Weights of a small image classifier: 12.2M parameters, 64-pixel images.
Rows from block 6, named by matrix and row number. Rows with one number belong to one neuron. Each number is 500 + 50 x the weight over its row's rms, rounded and kept within 0 to 999. All counts start at 0. Numbers have three digits each. After the name is the row's rms in percent of the matrix's.
# gate: MLP gate (model.blocks.6.mlp.gate.weight, 1024x384), inputs 192-287
# fc1: MLP up (model.blocks.6.mlp.fc1.weight, 1024x384), inputs 192-287
# fc2: MLP down (model.blocks.6.mlp.fc2.weight, 384x1024, transposed), outputs 192-287
gate.103 479:500411502592539500501497493500486498503500502501500498496500500499505497510501501499502497499722498500500505496505499378500493498494499494494504501481504498506500514501501463493502460500495494498498506503496492503473508303497617501608500537505505521504500491504498518503503500496497496497
gate.129 417:500501497502502502503497500496409501484498452331501500494500495499503500501500499502496499504494505520504499498497520498501504502514483496498252500999515497498494496494498499501500497499513486497501504505498500493260502499502561505496501448503564501505502544496499493540498497497365501490
gate.141 593:500354496519498501420498499340498451502500701500499821502501501591497499498502534476540516502500520506469503498499507322501501499501499502491500503500315497496502509502500498500465492502481500495501497501499499500499501500501505500495499710231512500501314493501504559463500584499501498500
gate.168 491:507505505500492624499497500503395503490510496495506494500500517503499499504497503501500500500502500503500497500497501500501499436499500500500502514499585501501496499502501499499510436503507501502491499500499721469496505501494501504499498499504499490503500494494504500499501496463501541492
gate.226 388:496500509501499498499498500824493509499498496392499500499629500499513496498495498490501502502490489507500502500500499408501499497497498499500504500499499501503491500502496278501504504499499505501500502500543531500503542502498502499502424493498501498499645500757513525501498498500500508502
gate.228 458:501487498501502509496517499499497498505524499502498503506501495274504501490465502487520497500498499500506499503499334487495501501479498499498516499488497497803500495500503546504493500500497497501499494523501499505481507496500503479499464568487405499503494499503501496503536524501502502499
gate.275 362:609497481500506505510502500503486502507503493498501496490498498490504496493499509505502499496500499493508492499514492509503491496499498503499498500499504498499507496501499507747501496265522498501500500500492492501500503494457503496517502503500498509509506498596492500501507492268507597603
gate.277 463:510495498604500490498541549481580500500502506509498504492402499468508539500468495499515487015495496500502503501499496590494483518491500501495495502499500501739498523498501510498497577499494499500502515520498493522503446499504473495501501634496503504473498509500499501624498513460578451500
gate.382 450:501499499499501515473495486500494505409576500500501499523502498502499499499501506500505507500503501500503500511500504503502497496500500499500499534497500499498501495507560495504423203500499542499499499498499478498500246500502498498501515503420499480508501497502495502497501498265502501501
gate.444 469:491501511487494501504500504503500497500500500500496487513500505564498500502498499506497500499500499501496482476501502501506504480509498495502506502452500497500500499503495499502510501503498500500501498494499499499502501503501495500495494498491496498501502498503499498499501500499503496501
gate.450 512:454498492517498497459410500500442496499504501420482504499497509499500504499547496498498510502682428476501501506496487498499499499493501530495496497497498501499500501500503503770498500499502500490500500501500510488495500498499504496500498586502499685500502500496505502484479503501497500624
gate.453 345:485496499507498503467502501499502486505461504499495502499555503505501499500502490500497411496501500498498500495502495500501497499497731500498444503499502494471571500494502496506499503501547499500501499499500512489677974498498500502500500499501502497456649508501500606502500500642499499782
gate.493 561:502501500237611556502500503496494497499501502500502499499493498471496501498499500504508499493500500500500500279498499503811502502496546499495498328501500499500499500501472503497503507498500499500493458503501497507500500488502490000500502500514496500499500495493497492501499505501501498498
gate.502 408:498445505502502496505505500494502497524503521502512497493500504501501499500501501499506590501497499582509499517501406499502497499505417501504499475494485499501499793517498493499500526500501497501504498501491497499502500502499516500500507720489504495506494669629507503501498506505496504498
gate.505 012:500500500500500500500500500500500500500500500500500500500500500500500500500500500500500500500500500500500500500500500500500500500500500500500500500500500500500500500500500500500500500500500500500500500500500500500500500500500500500500500500500500500500500500500500500500500500500500500500
gate.510 555:500499499501477506497499667531498500501490499485500506500423497498499499498505505500499528160502495521499499602501495533505471501343478501501501499499496504501502792498505457501505507504486498507496854494570490576500469495498502440500489503503500499498525483503502501597519497501495501496
gate.511 381:500467506494468685468892504505583504474494496509450529500496494492495535524503506500507504501503497501501497464578495501512488496496509491422457495502495524522510529499503496610500512511491502496516500502499494505669493653511481428493500500455502497498501515502501515502513520508502501497
gate.522 509:539500498499481500586497497502500506494597500489505518465662504502498497500501500497488506506490488730681526504499493495502501500498501472502477551526505500503497505499501499173522395443428502496499419497501492499501500500508500501500502498500503476503524502499500504481494729500497501499
gate.545 350:501500505498545503503500589537500506506505448490496487490466500471502591460478497490487502493483501498599502485500498503496497510501488497512518131508500500501495507499497453506499500495497503497497500489496503497501416502495504500502503501499502561528437496505521499520500535495542514496
gate.549 063:500500500500550500500511500500502499500521502500465500500500500500491490493500500500500500500500500493500475496511500509500500500500500513500500500500500500500500474500500509500500500481508500500500500500500500500500500500484500500500500500523500500500500500500500500500500500517500500500
gate.553 540:500498500497502500499504500495502500377489501508500502431517501501473501500504501500509503500501502502506490146502502507500500496506500504500414496499498498495502501501502500439497502500499500499503501501502494504696495500501500499642500507499500498501501500500499500495505496497511511501
gate.590 338:489502502500506459479502497503476504497502477497498514501493420492487538501499494451495539530504497504510502505439539496506501500486494501495504499449499487479498511499524465519505504502501485498496531497523501501490511488509497530495497507546531501492469492496541502510500501557491492497
gate.610 486:501501508498497500500387491500484502499492501356500473405514495500499502345424474502483508505442500500475501442504501498502500523507498500501496499494500312500494499502495501500501501499449499496495498498493500499505514557549485498499505502499503510498501502519499501496498266496517492501
gate.626 500:499488500500504498493497498496502500501500518497498501494504497501500500500501505497503512500506501309416500422501500498502494580499499503514292500501500497447499503498502528501495493499500466415480501502500508504500499482498401502509499509501507501499502511499499500508480448497500500506
gate.665 504:504498498503501499499500502504480515502782501499521498497501500502496499499624498499500498499502494498511497501499494500497501500496501499500493502515501493501503499501500498590496499499496495468498324499500500500496556561497501498500491480502501499504512506497500501500502498499490499468
gate.678 385:500498503509498485501587500060498496500499503608502497347497498500504503513501497498466416521500504501613497447493502500499507504500612514478488499501503499482645497492500503508499504502623503503673499502501514439502501499504505505498500494501504498502503507499414488506490495541500509510
gate.693 383:544504494499494500521498498503495498596498499500558497493605500536500500500500498529428499518490465502502494502503496301500507488507473462499498501501482499495497491509497476620500495525499582501502497499501409485503544518501502503486561483490600489652503509501499502501471503507492500492
gate.699 500:507500498498500502530499498500393498499457501500500499463501509503500499500485497501493502522500481500500501499504498290503504496501500503500499501499499500502495496501454500507501495500500499498500496499499498503501502503498499498524539463500498495504500500505499503498499496508498503500
gate.742 518:496500629499469494500506502486455500516501492501500504503502491502553393497494501502507499503500499498499499499500488495490499496500501506494505518494481497451448527503501517506511494486500480501500500493500499503494509498499498499500495501500542513281498500518565503500504500486501498503
gate.750 482:498498496501500497499502500594446555506501501499500501669500499500502502500483496499401499501499493500503500510500093500497482500352491326492499500499500493512499501498502501502500499500354500501502501500500501499502513498501500499500342497493503500500501501498501497502503502381499400499
gate.776 458:503495500512526506500502500501500501501500510518499504503502500495498496515490500503497501499501513499500501497501493500500499498494502605499500499502501400497501497502500499503506502502495367499501500513498499499514557500482494398499498532499502501501502498591483502511500502503499502501
gate.779 454:500495500855501499502501499497499505497502497505505504500500497506498500506499500502501498496505498496501499486497498503525500495498504500500485499497504500496504495503500499499502601504381500499502454499501500457500499497507499493501498502502501495500516493500501515498501502503503470497
gate.827 467:502502498501500501523410501500500499316499500503500326499504502498500499500494501504501489496500500499499503377503489499501499500500512494499538444501623500504502500495490504500542498495500500499501495544381497499505502553505494496502504499500489500521500500512497503494500500383499498503
gate.846 523:413501498500502517514495497480497504550500500500500500494493497498501493500502500499500502503501500499785500496503498499502499500500498506505499499501499255493500499504500302502498494499528499443493493500498495496501520484494498501501501499500501501507498503494493498500542498500500502500
gate.865 448:499318505500534502502507500502498500640499590502498509311500507560498497501503442500501497502500512505501500499683503499502497499501496499499502612501500500493501498497498501501502500489483149350500502502500496501501498500502544499499507501500775501501499505501496500507500502506497497500
gate.888 305:476502503504491519581521498503481500503503501504509502506621496599494488507436503501493414546423498484501495470500495492497517531499501492492462518506500468464498499466480499504502493639504456498499487459501504484521503501508498517446499437496502492504513493516506508335325500505499497500
gate.897 406:501493490507492497500501500504501500501501528495423500503504496507499499502535498497480502501498489500500498501501499497496498508496499487496492495505500499374499501498502501734502500499498500504497502499497617467498554500500503504487500498500670501501512500495504501500293501296262490498
gate.907 587:458501503500502499499597498511499498523501494531497505501500499495796497724497500497503500501504502498503499497504490503501502498501497469491499493497499765502502498499502499707500501507500491500525503504502497502500540497498503502500500500446499505500503500499504496501495498499415499499
gate.941 478:499513496491501501488421475496499494501467482498486499508435570501491485491502517502501508496583497495402500494534499477506516502507503501491507498454054487499502499535498457502485498502500503501507499501585457523473515505502501500498498558537494568502497497502493499478528502500505499514
gate.959 503:493501498502487510497499496501494503358543500500500501497494494500479499497500451501497511501493507501510493495481509497502497503501494499499500494493487500500500494501498489503187503501503498500503494495508499495499503495501579516500498495505497501503499494499499495496505494412501507499
gate.972 405:294498503492520498498500492499645508501502876526497499503506501501499494495311509497500500527505530506495467492498505418503501496506501502503671502454499484499498497522515508497459458499505375400501498502491498503495501505507500500496489572479498500506497496493497501464502516499530503501
gate.997 460:499509496499503927503502500495480501217503500500500494499500508497498498496500499500502499513537502498483499482501491503514501500257662505492498500499499490499504500498494504498498473496497499498498427503501497499502491484501414383635498503631490500507499454503499512439500508512510503497
gate.1005 601:500501671499499499500501514499499480535396496479501502500499499500501565431500497503501497502116516498498498495498500498499500509498490502492501504508500493500352500498501506500491565501496467500497502500500501502543131538501495521499497501494509501489499499508512501501502618460504480502
gate.1008 552:499499667500503487503500491498501502499508517504500490501501501511503355497499501553504508503499506493499481485526499498496500358500500499504538788499565501500490499498491503445719490490497496488496498500497531504501499501495497535508499500499503498502498529504499498498501500223488500494
gate.1019 570:500500502500500497500498500495501503500500502501523500499495498496499577681499503504566498501499455539500501499498495553501499499445500501499499500500499486499500505499497500499501501498520499499499502501502489501499448500504499395493498497502497500500501512499495506501500560498498496499
fc1.103 586:497500501500496501498500501499502511497499499502500454495501499496501213551500707499510508500500501499495498502503493499500500501501498501505500357501500501507499510501503501503500499500500501501500500500499500500501500501492501500500502500498501498502499503503503469527497494528499562500
fc1.129 321:514501490494490760505502505500498500502507263494506502492497502494498499499701496499496501502501501505505501499484498502505506503531482496500436500971486504498493498502499491502501506500502500500499498465497502497503501506496659507496511498500498497505503496498494496514496498504488502473
fc1.141 575:502495522501501499561500499500502502501500500502596500500601495671501501510500502498501504502498524510499498502510502499501495500503498496500500501426500501500499501378501521502500498501503499489398500502383173501500436501480504501504502500499501499499499497510490499398501500510497499501
fc1.168 489:497502505500539498524500501499500499502505498503523500499471501495661497501500502501510502496508499487505500750497501509486499499499426503661500496420500524501506501500499500497498502501499495500504500501505499502497499496502501501598493632504500501497502503499501502500498499521504499501
fc1.226 423:499497500501508495376501500500502499500498507503397501478502505500501500500498506498519498499495504563398594495500501501621497507498503503566500500492505505494441500505500504499499498491501495488498496501499501499505499501498496498504496640497499497499501585500499503496500507408501499500
fc1.228 442:498498501490506496496499489497500513501500501501500498500511513508500501495499504492500531599497504503496493500501499293500500502500498499501502474490499499500491499486504502510496501494501500501500396497497495500503500502493509502511456502500515495507499499501500497475501549540498507497
fc1.275 452:500499522547501492504501501493501498501496500502504504497501499499508499507500502502503484499501500502500496378499505498564493497498501505368500504503503411499500501478505501500500526506441500504500500501499504498502500495500501502499506497505503495404500504497504501505500500500485500499
fc1.277 431:503503429499504558502501465501500504501503501501494501500545498152500500497499535381491486501500446503503494561498499496478500498484498497500503486496498510497500500502804502501496499498501501506502532501500503500497703496499516440502491502501513498503497498500501498568502499502471500494
fc1.382 511:502497503564500501537502497497502506497463501508774498557500500505503498503502500504504501505501500499500500504502501498498502500500503494500492503500500500498500501471503477500499494608500500497499499495495501498591343501499448495175504481497501493500499502504501503500503503498497496496
fc1.444 474:496479501501502428500474541476504498502496504504500501393476502500501508500507495504500497493492503500503533499495497514474505499483499500500472500547516497564499544497477573500503500501497499498499498580500495507500367495500502501500501534506501499498507843500502500915499500502502497498
fc1.450 394:500502506502502482656499499500433502501726460499501498504515497504500557500579501497481501505495498498625500502502500498497523498503497498501483499503501496498500499495558775504499499500500496519505500502503508500500501502621501503502491498499503503496500502502506499501498499497504504504
fc1.453 473:500502503497498495497474502500500498499500496306507455505500497502504505499501500501495613502497495503502499698547333445494502501501496178526500500503500501504164501498500499501500503205499577504271503499499502501499499500499504498500504499499503496500495501501507373501495494505501500497
fc1.493 480:501507502500496499506404501497500501499505501432502499504499501494502498502502496501498501499568500504500500499500502460501510498500500502498496499501504489491500498500498499499500497448500716496501499518501490499464510498503499498692502500501500510501501499500501501501568500495505497552
fc1.502 383:494499508501500581499504501472498520498502504518509507500515500797499501499501421498509499803495496501504501500498496466495505501498501501497501503498495474376503499497499497504486501516505429498501498499497174505514498502503501498490500499499500495503497537499503509501509505506502491501
fc1.505 033:500500500500500500500500500500500500500500500500500500500500500500500500500500500500500500500500500500500500500500500500500500500500500500500500500500500500500500500500500500500500500500500500500500500501500500500500500500500500500500500500500500500500500500500500500500500500500500500500
fc1.510 483:499501497500502502500498500506534406512501503500493499499499500498500494495499502500506501500510501499503499502504503500500499507500289501502510501503486501518500500504499500494502500497500496506500500501501500501499502501500593525504590503416566501501500503501622459502499480499445501504
fc1.511 353:497535493502497497525492390502500500509487430481469496503501502500502500498500498501499461496504499502500502500499506454498529577502502498500504501500502494486499452512503663492500500491499523519483500501503500500495916495563500517504495499504489486505504497499496405499501497500509348502
fc1.522 484:514495494508477502497500494392500501499564511501498501501502503493495499496500503498500503498344502627536553500348488500501496499498500501500503502501500500509500501501503497499500500501233568497500502497500503499517500499508495498330496503429500501499499496501502530502499504499508495502
fc1.545 374:493504771299507496518502460497502547500506557494493495503500502500479503497498419469434504499443520498500492481500498508497536504502498500503500501486500498503448505487489500502491502454508503500490474520468509502503495899487500503513564503498514500500481497511504495487500526257502501497
fc1.549 112:500500500500500503500500500500500500500500500504500500500500500500500500500500500500500500500500500500500500482500500500500500500500228500521500500500504500500484500500500500500500500500500500500500497491500170500500500500483485500500500500500500494500500500803500500711500498500500500500
fc1.553 495:499501500312499505502499497500501499498495617499500501499501500498500554500500501499492502512500501501502497500504571510500468499501864501502499499499499500502500502500502500500537507496500500502499500499502495501501447404495290501500498501500502499503501496499495499495500501502499501500
fc1.590 331:512501500501497490495503499545496504492587467484459495503475495498536508497498474499435516541586461500498512555497500499504498519487489492474508435475500509500545561500508497199501500497489503505514508502534649488404501492497546498498492500504497501500500498498512498549491501508439495486
fc1.610 473:501499493499495494495499499774504500501499502498501498498506509504494500496499504503498498501496499503498501499506499504500499501500497498736518506506500500530497499498495499499636496468499501507494500502487518499505499514497504505498505495475500496501499514500513496504493499388501499499
fc1.626 405:496500503546505497506507498509500502643501501502501496602502482512500500499502515499498436502500500498587499627501421366366501497500015231499497502498404496500501500499499355515500497503501499507687494505503500500501568516504635501424498488291500501499499503502501500499501510498502499501
fc1.665 437:478499500497499491507497391508501502498500491491493493504502495499501505502500504420500497500499499500501502247504496444496500504416763498504498499488741500498500500501500534502498498498503501498495501506496491496494501503501498493693502496771484505500550502501500500500519510511505512499
fc1.678 386:490500496504528501777500499497500501501499517744705500498498502552502498502500496499496465500497509501501499492490545501159500504509672503497501499499501493497579498497499525495501501503500500497504463504501497499518500500505499517493502500497500464575499500497498501471499505513508498505
fc1.693 468:507507499499497504475500499500500499493503501499501499500504505503496202502500515502505502502502499500492500496501500500530500507500501499501498508501501505501498500500500504497506402524497498240488500494483501500500499502497495500497499499500499497499500495651503504474498500507501498498
fc1.699 422:496491497500516500499501501500502501508499502501493501493499497501746681487498499499529473501496501495503496501497585501498496502497497501484501498474498495504495507496504544500497501481494497505499504499504496502498499473499501499512497630501507415501451498499503493533504498495501510500
fc1.742 533:500498449507500487502543501500500370496502526499490498505500559502500501497500495502494500495514498513504350499500500503500493617496541499506500498499507502499501499501499498481500503500498503499735505496543500498503500505493499501500500495481497519501500500499502499502501506501504530545
fc1.750 425:501502500532500503500503833501499500500501496509491508447442498361499503459501501501500501476500501502511505515497501514501492510499500500503501503495499514488507503500500448497509583505500501527500499474521495500499499499478500502403497508453488504493488497386442476500554500510498501500
fc1.776 586:523500500494499486501504503484499502499503498499599498502502498503500528501500502502502554501364500500500496499501484499500500943504503500633501498499407503501056497484496506500500501500504500499239501500325501502501500557500498500497499500503500490500386497501504500499496499501500499297
fc1.779 484:564499252500505501503501500501501433500520492498506499499501572498530499501501501502503499500501500495504498501501499502502501504500498511500498502502499499499501500500502498524499499500501500500501500501500498498500501497502501500503503500322501502509504499500501498502498495293501535498
fc1.827 481:505507499498502499503500500470499501501510501499499499498468546500500337502500528500510500543741516500501497499501543486599485497546503515498500499503502500497503492502498504500502499500504497495503497501481585499408503501502499500501501496496497501502496465500498504497504501501504475501
fc1.846 663:502501499498497500500503501504499499499503499501305497503505544507498502500501496502442495501462499505501502466500507502607498497499502501500501500500501500500500499501496502499502499501496501499498501496495500500588499922498451498392500497226498497495502498503503502498496682499503499499
fc1.865 440:501499503498502501500501396496501504499503500500507496501535498500497500500501500494502503500498501500305500495500510451500501518507501500575529498450499522502499499487500511500497501495517500500500523503241497353500500679504499499500506503498500501503386500545502512506500502498500500499
fc1.888 364:493499584512416502494500499513498440500501498500518496537501503623496484496506499504443716501500500503440500533571490498616500492523361491503457507502496502504477500498496498593500489500459500499544501500498503500501493644500663500503507498474501499499507445507512503394459499498498497501
fc1.897 496:666502501500496503494526544500499496476490455503500706499481504437486500499500499501500499500502502504500504500499503568504501500499503503495503504498342499501500501500495499497503501503498497555502497492503498502500493499500500499492499505483499498494481501499499502499535631502502498509
fc1.907 563:499502479502500500501498500500498490499497498498483500500498501497499500499501500499501499499505499501502607527499501502504497498499500502498500497498509572499502500502499497499535488502502500500500501499501496501497500500490498499498496501501494505363501498498492500498506502502501497643
fc1.941 441:499498495502501507441498506499499501499500498498495500500494501498495501503500609498503498498504499500485500504498291504501499500499499501497498497570500499399500503499496499500501503501684506501503496503501500500497500496506499497502498483502497501498504495494497499500500495507499496500
fc1.959 537:499501500500498500424497497503494501504497500500323499496501499496499500330500501477497500500500501501500500499498500491503497501499501888503500495499501501498501494499500498500501503503499500501529499511506499501500501500502497498498496503502499503499503496502496501499500497504501500500
fc1.972 347:527497502506501527486503501499497494501499500497497508500482501499500501498500501496498502503498500501504497499504489500591498500500499497495229498504498492120500502494498463503498501501498498501520484478534393506494595494501503499494503371499508500500798502498509499503506507446500498501
fc1.997 445:499499501395500502562498500499498498499500498495497501499500501470502446505500499499455500502547503500499503499500505500500493315499501501484501501499507501494506498501498503290503499499502660547500499515503646496494629497502500499502499504502500496498501483500495502501498501503497500503
fc1.1005 508:432390499499759502500501499500500501500500563502504494500502501502496500503497501499498498443501512500502502500506501522500500499499500477498499501499501499617500527500499499501515500500503499497500500606498504501500415500498549500604501501516499514499494492501495505502500501454496509501
fc1.1008 550:506227499509503504508518499493500283535495500504500503497501499481513499499486505502518499497495502500507497499520490500494503500453497502500491501499499495633502545482499575500498500497506496505500525504489494507588372501530496497498999601489499500500500504501503500570499501494551501506
fc1.1019 524:498504495498501504424499760503498501501499498532498499502501504506487502498500496532499537466499501447504504501486421552497506500500504499501501621500500503501503499500498498499500506501498506502496493497503520500501251500495439503501500499501500494499505407494511498494499500503509514500
fc2.103 237:483494514507504497501491500487506506477505496514545498493488488490499512485500483490501494508504498502499518514502498499496521492500509492496499494510508499511508527488491494470491496501486498467502491509510506498503490515508495468501493498495501503497512499500505508485504512000515500502
fc2.129 635:501498501499499499499497500503596500504500500505501499496503502500501499501503500499501500496501501503501499500501498503502502503498145501499498504499501499556500502499499506500498495496501501457502496503503195387500500500499499521501502502501497496501500502497501502501497499500499501500
fc2.141 398:487545505497501499501499499507499499464314498500495495535498493503610497503597495478505503497522501493502468507498499503501512501510500501509496501484501499495504503498499441523502500498501502386504500495482499696503687502500495565496497500673494507496501498496361499499501497510500507499
fc2.168 424:492511492504488498501504499499465481502498508502496503501222504497431496501499499928499498496489710500497495506498520499492495506509499489499465506500491508504505497504503497092502499501504506497497499497497492495501482506498498511503504498509497494500498495500499501489499497504497491500
fc2.226 533:485500494501499498502497500503488505501503499498504505478494496498502498492498500500497500496501503500500499501502501499500494502502502500504502497503500499495494491498498511501498500501500503497499495501500503503500499500498505504500498501500500499501500500497500501504500499399498498501
fc2.228 477:478450512495488498494496500499497499517495507497498491495488494490501505471499499489503498494499516506500502494502458512502502498498550497514446503522500499496503564501498519491498500496500490504499496496813515523501471500498503493498493505503499498500496500498499516503497500493496495501
fc2.275 432:499494505500531442501500500497501499493499496511502491502492500503928501511498504493499500499502499500499504503500482508501502499499511497491504506507498491498497500489500500497096504495491500554500504509500505500502497505499496463500505500500500500500497485500501504492501504331503503497
fc2.277 596:498499092504503503503502502503516497491502500498499503502590493507423498577502500501502501500498501496502501517500499499500500502493495500498502497498499508507502481502513458498506499505501500502499502498100472500500503501497500501501502490492500501501505501501500458494503499491501500498
fc2.382 364:500473502499497486506500502500509500503490500499503499490493486499826494524499513504491501499495500499500502506494501506500506495505536502499514515500496544497494498488497731495193498502508490566495494505499503505494523501493490493497504545502500486494479506452494564501501493491502502506
fc2.444 493:490581510501493501498498499501491496473525496494495497501337502503517508334510503505489507496497503504502494506500505495504497489503503502498498502594495417509500675509502501498501498500500500477495495501510499496496499500506506541500504508495501501497498497533753901497498542498499498498
fc2.450 504:497500501498501497497498502499502496494498501506502497500499501498505499504498497499503497503500499496500545488500496500501500502499755498499544502585500502507501500495504503500240499497499500500501503500499501735501500504500504499501496498498500504498500498499500498498499501502500499500
fc2.453 557:505501506500501501498500499500500497500498499502501498587498502503502500519499500498499502501500499501500658498498500500500499501499498500500499498490499501500501501497501491500500502500500499502500506499502498504502501499504493500501500499502499499500500499500500500499501501501504500500
fc2.493 578:509847290502509500498492493501519497500496525494498498498502500502501496500500509499499495505479500500500499500503499492495501507499499495503501502499500547507504290500495496498502498497505500504499503500494499473503499493500500500497502494476501500500505491503506383501496450496498502499
fc2.502 524:498499499503498503498503500503537501528485498499507494500463500498501494500503496291499500497501507506497499506494460498500509491499503500499496501518501500510500605495504500500501502501494474502496501496571502499496481498499496480501499506517499500502503503491487500483493502498511506497
fc2.505 015:500500500500500500500500500500500500500500500500500500500500500500500500500999500500500500500500500500500500500500500500500500500500500500500500500500500500500500500500500500500500500500500500500500500500500500500500500500500500500500500500500500500500500500500500500500500500500500500486
fc2.510 629:501497505504500497506508496497498502496498498505498501497489505500492506505498500489493494504502502501502500509499501495504506491499497501500538502500502499500504499501450499504497499505498507502501499501460499494516484495499498498501505503502505503499497501509537503501509503501501504504
fc2.511 306:492502361504500505500502498490508502485514502507494490169491491496488455494505496500497488507504546493504490503490492497506501498500499488500490499497489500505509512501500501328538501490500516489492496490501503467506496506494495636491487496496493511496498495403506506498489510393499504500
fc2.522 534:490500500502496499500500500499501501507500498493499503500503499502486500498501505500500500501510499502501293499497518499501501500501355504499502505499501490000501506502496323537501497502508500498498498499497498260501501499499499503499501499506497498501502504500500499502502499500500502499
fc2.545 311:401499489495501508488500485499490506634516499500494509554500497554499493514496502594479499494907506494500498484500497501503494509504487511501445511491501606487519470502499429509562495501513500500486509492474466498492499511494506341496482460513493494499492502700519503524493493503497514503
fc2.549 053:500500500500500500500431500500515500500500500500500500495500500500500500500500500500500500500500396500500500500500500500500549500500500500441500502500500500500690924500500500500500500500500500500500500500500500500500500500500481500500500500500500529500500434500500500420500500500500500500
fc2.553 468:499502499501501498496498500500301500511497500500498502588502500503495500498597503498506503498427393502498373488502513499500502503500498505500444501518500499491503499500499312551500494502501500498498501501498504451503503505501498500500504500502497499503504503501499503501500498497501500502
fc2.590 221:462512504486488505501508512503527497508501498514489516533512502507498490501500517515506524500508493512496524492497505503511504509527492511500488533498504497499488507506502487493495492509507495455500507493357500544497504507490497999506504503501503546507508504501505531502510504583496509511
fc2.610 386:308483498500505504500502503502472500495506503510499503490485496519497496460495509494500502490503516504500494533513498500503502504505503502515498502505488570491502454502817497591479501498485500494498488504493503500505488500486500502488493509512499492499504503757496506520503439469500497491
fc2.626 666:501500500499500500503503500498499499494500501499501498499498500498502501501491499501500499504499500499500500532500499500501498500500853498500499500571501500498499500500501505500456502499500500596500503500499923649499500499499501500501497499499501501499499500500500498500500500499500499499
fc2.665 625:502498502498505501501497503500913499495500499503503497500498500499503500502485498501500499499500500499500944501500450500505503502498504499501497501501499501733500502497490503498496498496499500502500497499508500505499500508498500500500498503490502503500499500500501501501499501504499499500
fc2.678 410:502497500502505531505503499500498502502502499497501506495502497502493500482502505501495498501501501499502496500503501500501502504501500501502503500531500496373497499505499499502930501501504509499496493501502505413498496501498501500497503503501502500500501505499501501502499501488500501501
fc2.693 465:500503494498497499501504501500071501486497502499503499657497502504508551992499503497497498500577502494502500502496499500500491500501502499500505498481499473490501448497500497501500499493505500499501501499332495502500505500500500513501494497604502504500499499482495502501500437506500500500
fc2.699 485:493504977502500499503502500499501501505559500502495496502501485494495460319501498506499499501491498502499500493498506499498499501502502504503383498509500496507496501499498504487500511503502499496493500499872513498496435501500501500499502500497502488500499508533500502499502720481497505501
fc2.742 411:487505499507489493500502506500494517505499501498496492523522505506500509539502505502503500498500496502497502508495491491507487502499497501500495496498506511486486499504490503504502494500506499656492503498496500501500503492500508439502504499504501513500501507501500496502486491847502498498
fc2.750 493:502545502506501499502491495501523501499829498486496502502516497499510470311499507640500495505493507494499514496508501500492497500498499495500500504503503502648491506501499501399501496500510499499502504501499500497505248500500504497502506504491500499501500503511790456501498499494496500500
fc2.776 317:501503506496507500494505498503529497530498495503501494501520505509500498520503498497499504501501492502499505485495493501498495503501500500502500493500513592500499503497508431499494505505488501400512510498497505509500502502504487431506504499500501507502499507500502502492503500833500499494
fc2.779 354:474503501500536447504505508501508495492496496501502491502496485507831498500501505495497501508492506506498503541499498500511498501500499500499500495557498554505497505497509512500459488494491515509492496517497508505465502514504501484503495506551511500507491491492502504494496493000503496494
fc2.827 458:505574301495512498508499494500536500467502511470503494505541501500500517506512505473503495500330491503501484506493491496497508502501499496500501497501495468478501504494714509499366509504501515272505505494315498500506930501499487492496499505497508499492500494495504493492491395533503502500
fc2.846 401:314503498497502502499501501503494496503499500497499500578498503509502505504500507499500502500501501500497501501505498501502494500499501506499500500507501502470499498500502502648489499503496500505504507500499502504501499498500498500500498505548502502500502504501499500504504473946500497501
fc2.865 598:506507498498495501505503503502500501496096497499501495505503496502501500502602502498499507500509495501503503500497497502497500501500497499503501496496500524429501502497498492571497499499498499496499498501501504505500676497497498501498498497510501501498498504486383500498498418498505503499
fc2.888 280:514127200499485498508507497502490501497359502498505500499501495506511513750472499489515499510511506504502506502495491504503508510514501504495501491315501499486501499493500495524428493495504503489491496501178456734494541488507500507498489492564504500499496495240492498511498466525501506496
fc2.897 542:481496349504486498500496495498500497498502504497494499499449497494501501494523500954502496502502754499499497514503500502501498499498499500500498500500502504569503507497497496501500498499505500504500503502498500494503377502500501482500503506501497508498499496501635500497503500501497498498
fc2.907 385:508500500506500497500500498501500501501501502487499504484508499496341500499498499502498496503495498501502506496499499499495493499500501499500513500489501524501500503508499504483878496498508500502499493501510496505499499511504503521499495500506500495498499494327498499502496496805501499499
fc2.941 422:504498504500496608503506493499500500497499507503510504494470503502374503497499506496501502509503502516497149508490569495503497503486484491507514490371497487490497515496434471504518501509498502544482502496495483488499501498503496499503507495507503498496500500514499503495505504456497512504
fc2.959 340:501501503510485577498507506500497496521502498485503510519502503501101499502506501500491505502513637497499493472497500500501503498502500500496500500498511482495500496503491501482780498501506499497501503498500498500501499501502508636505506497503504500505500495496500499499509503535502500501
fc2.972 455:411498497499496506506510496494505500502500504500495501529499502505497503500476504328506492507497505499502500499494502500507494502503500503500505496575495549498496490501504744502501505504496495504500494500493500500513497492499499365490496496437504495505494502498497502507503501502499503493
fc2.997 556:500861495496501498502501498494503502500508501500497500546501494502501502660561500521502498500407500497501315488503505500494501504500499500500496502496497500499504410499500500502502498502514501500497502499491504499500539501500502503496501490470495499502502498500503448505503497501502515503
fc2.1005 381:401507523502523500497502500503484496510496503499499506605498504519507492517501500502506501491498498504496499500518506494504493493499489506514642519496501464405495498504502502520505501495495499515503501506502497498494456520498506209498503503502497500498504500520501504507500498553501492508
fc2.1008 662:498474521496496494495506503499450501445500499499497502500497500502511995503560505540496508500584480502497507504498503500497498504500498503503609506485499497499501447506498493500492494499504498498500500501502502500494503502501506503499504497500500500498499503498504506499498496497502501500
fc2.1019 444:495498502497494499498497504504496505497504493507502499497495503499502502732494493502504499495503498498500496501499500500498507486510498498490509494496499478496499993499502502498498500500492490489506510505496498521500498499500500490500499502503500496498492497498505500497504502507500491501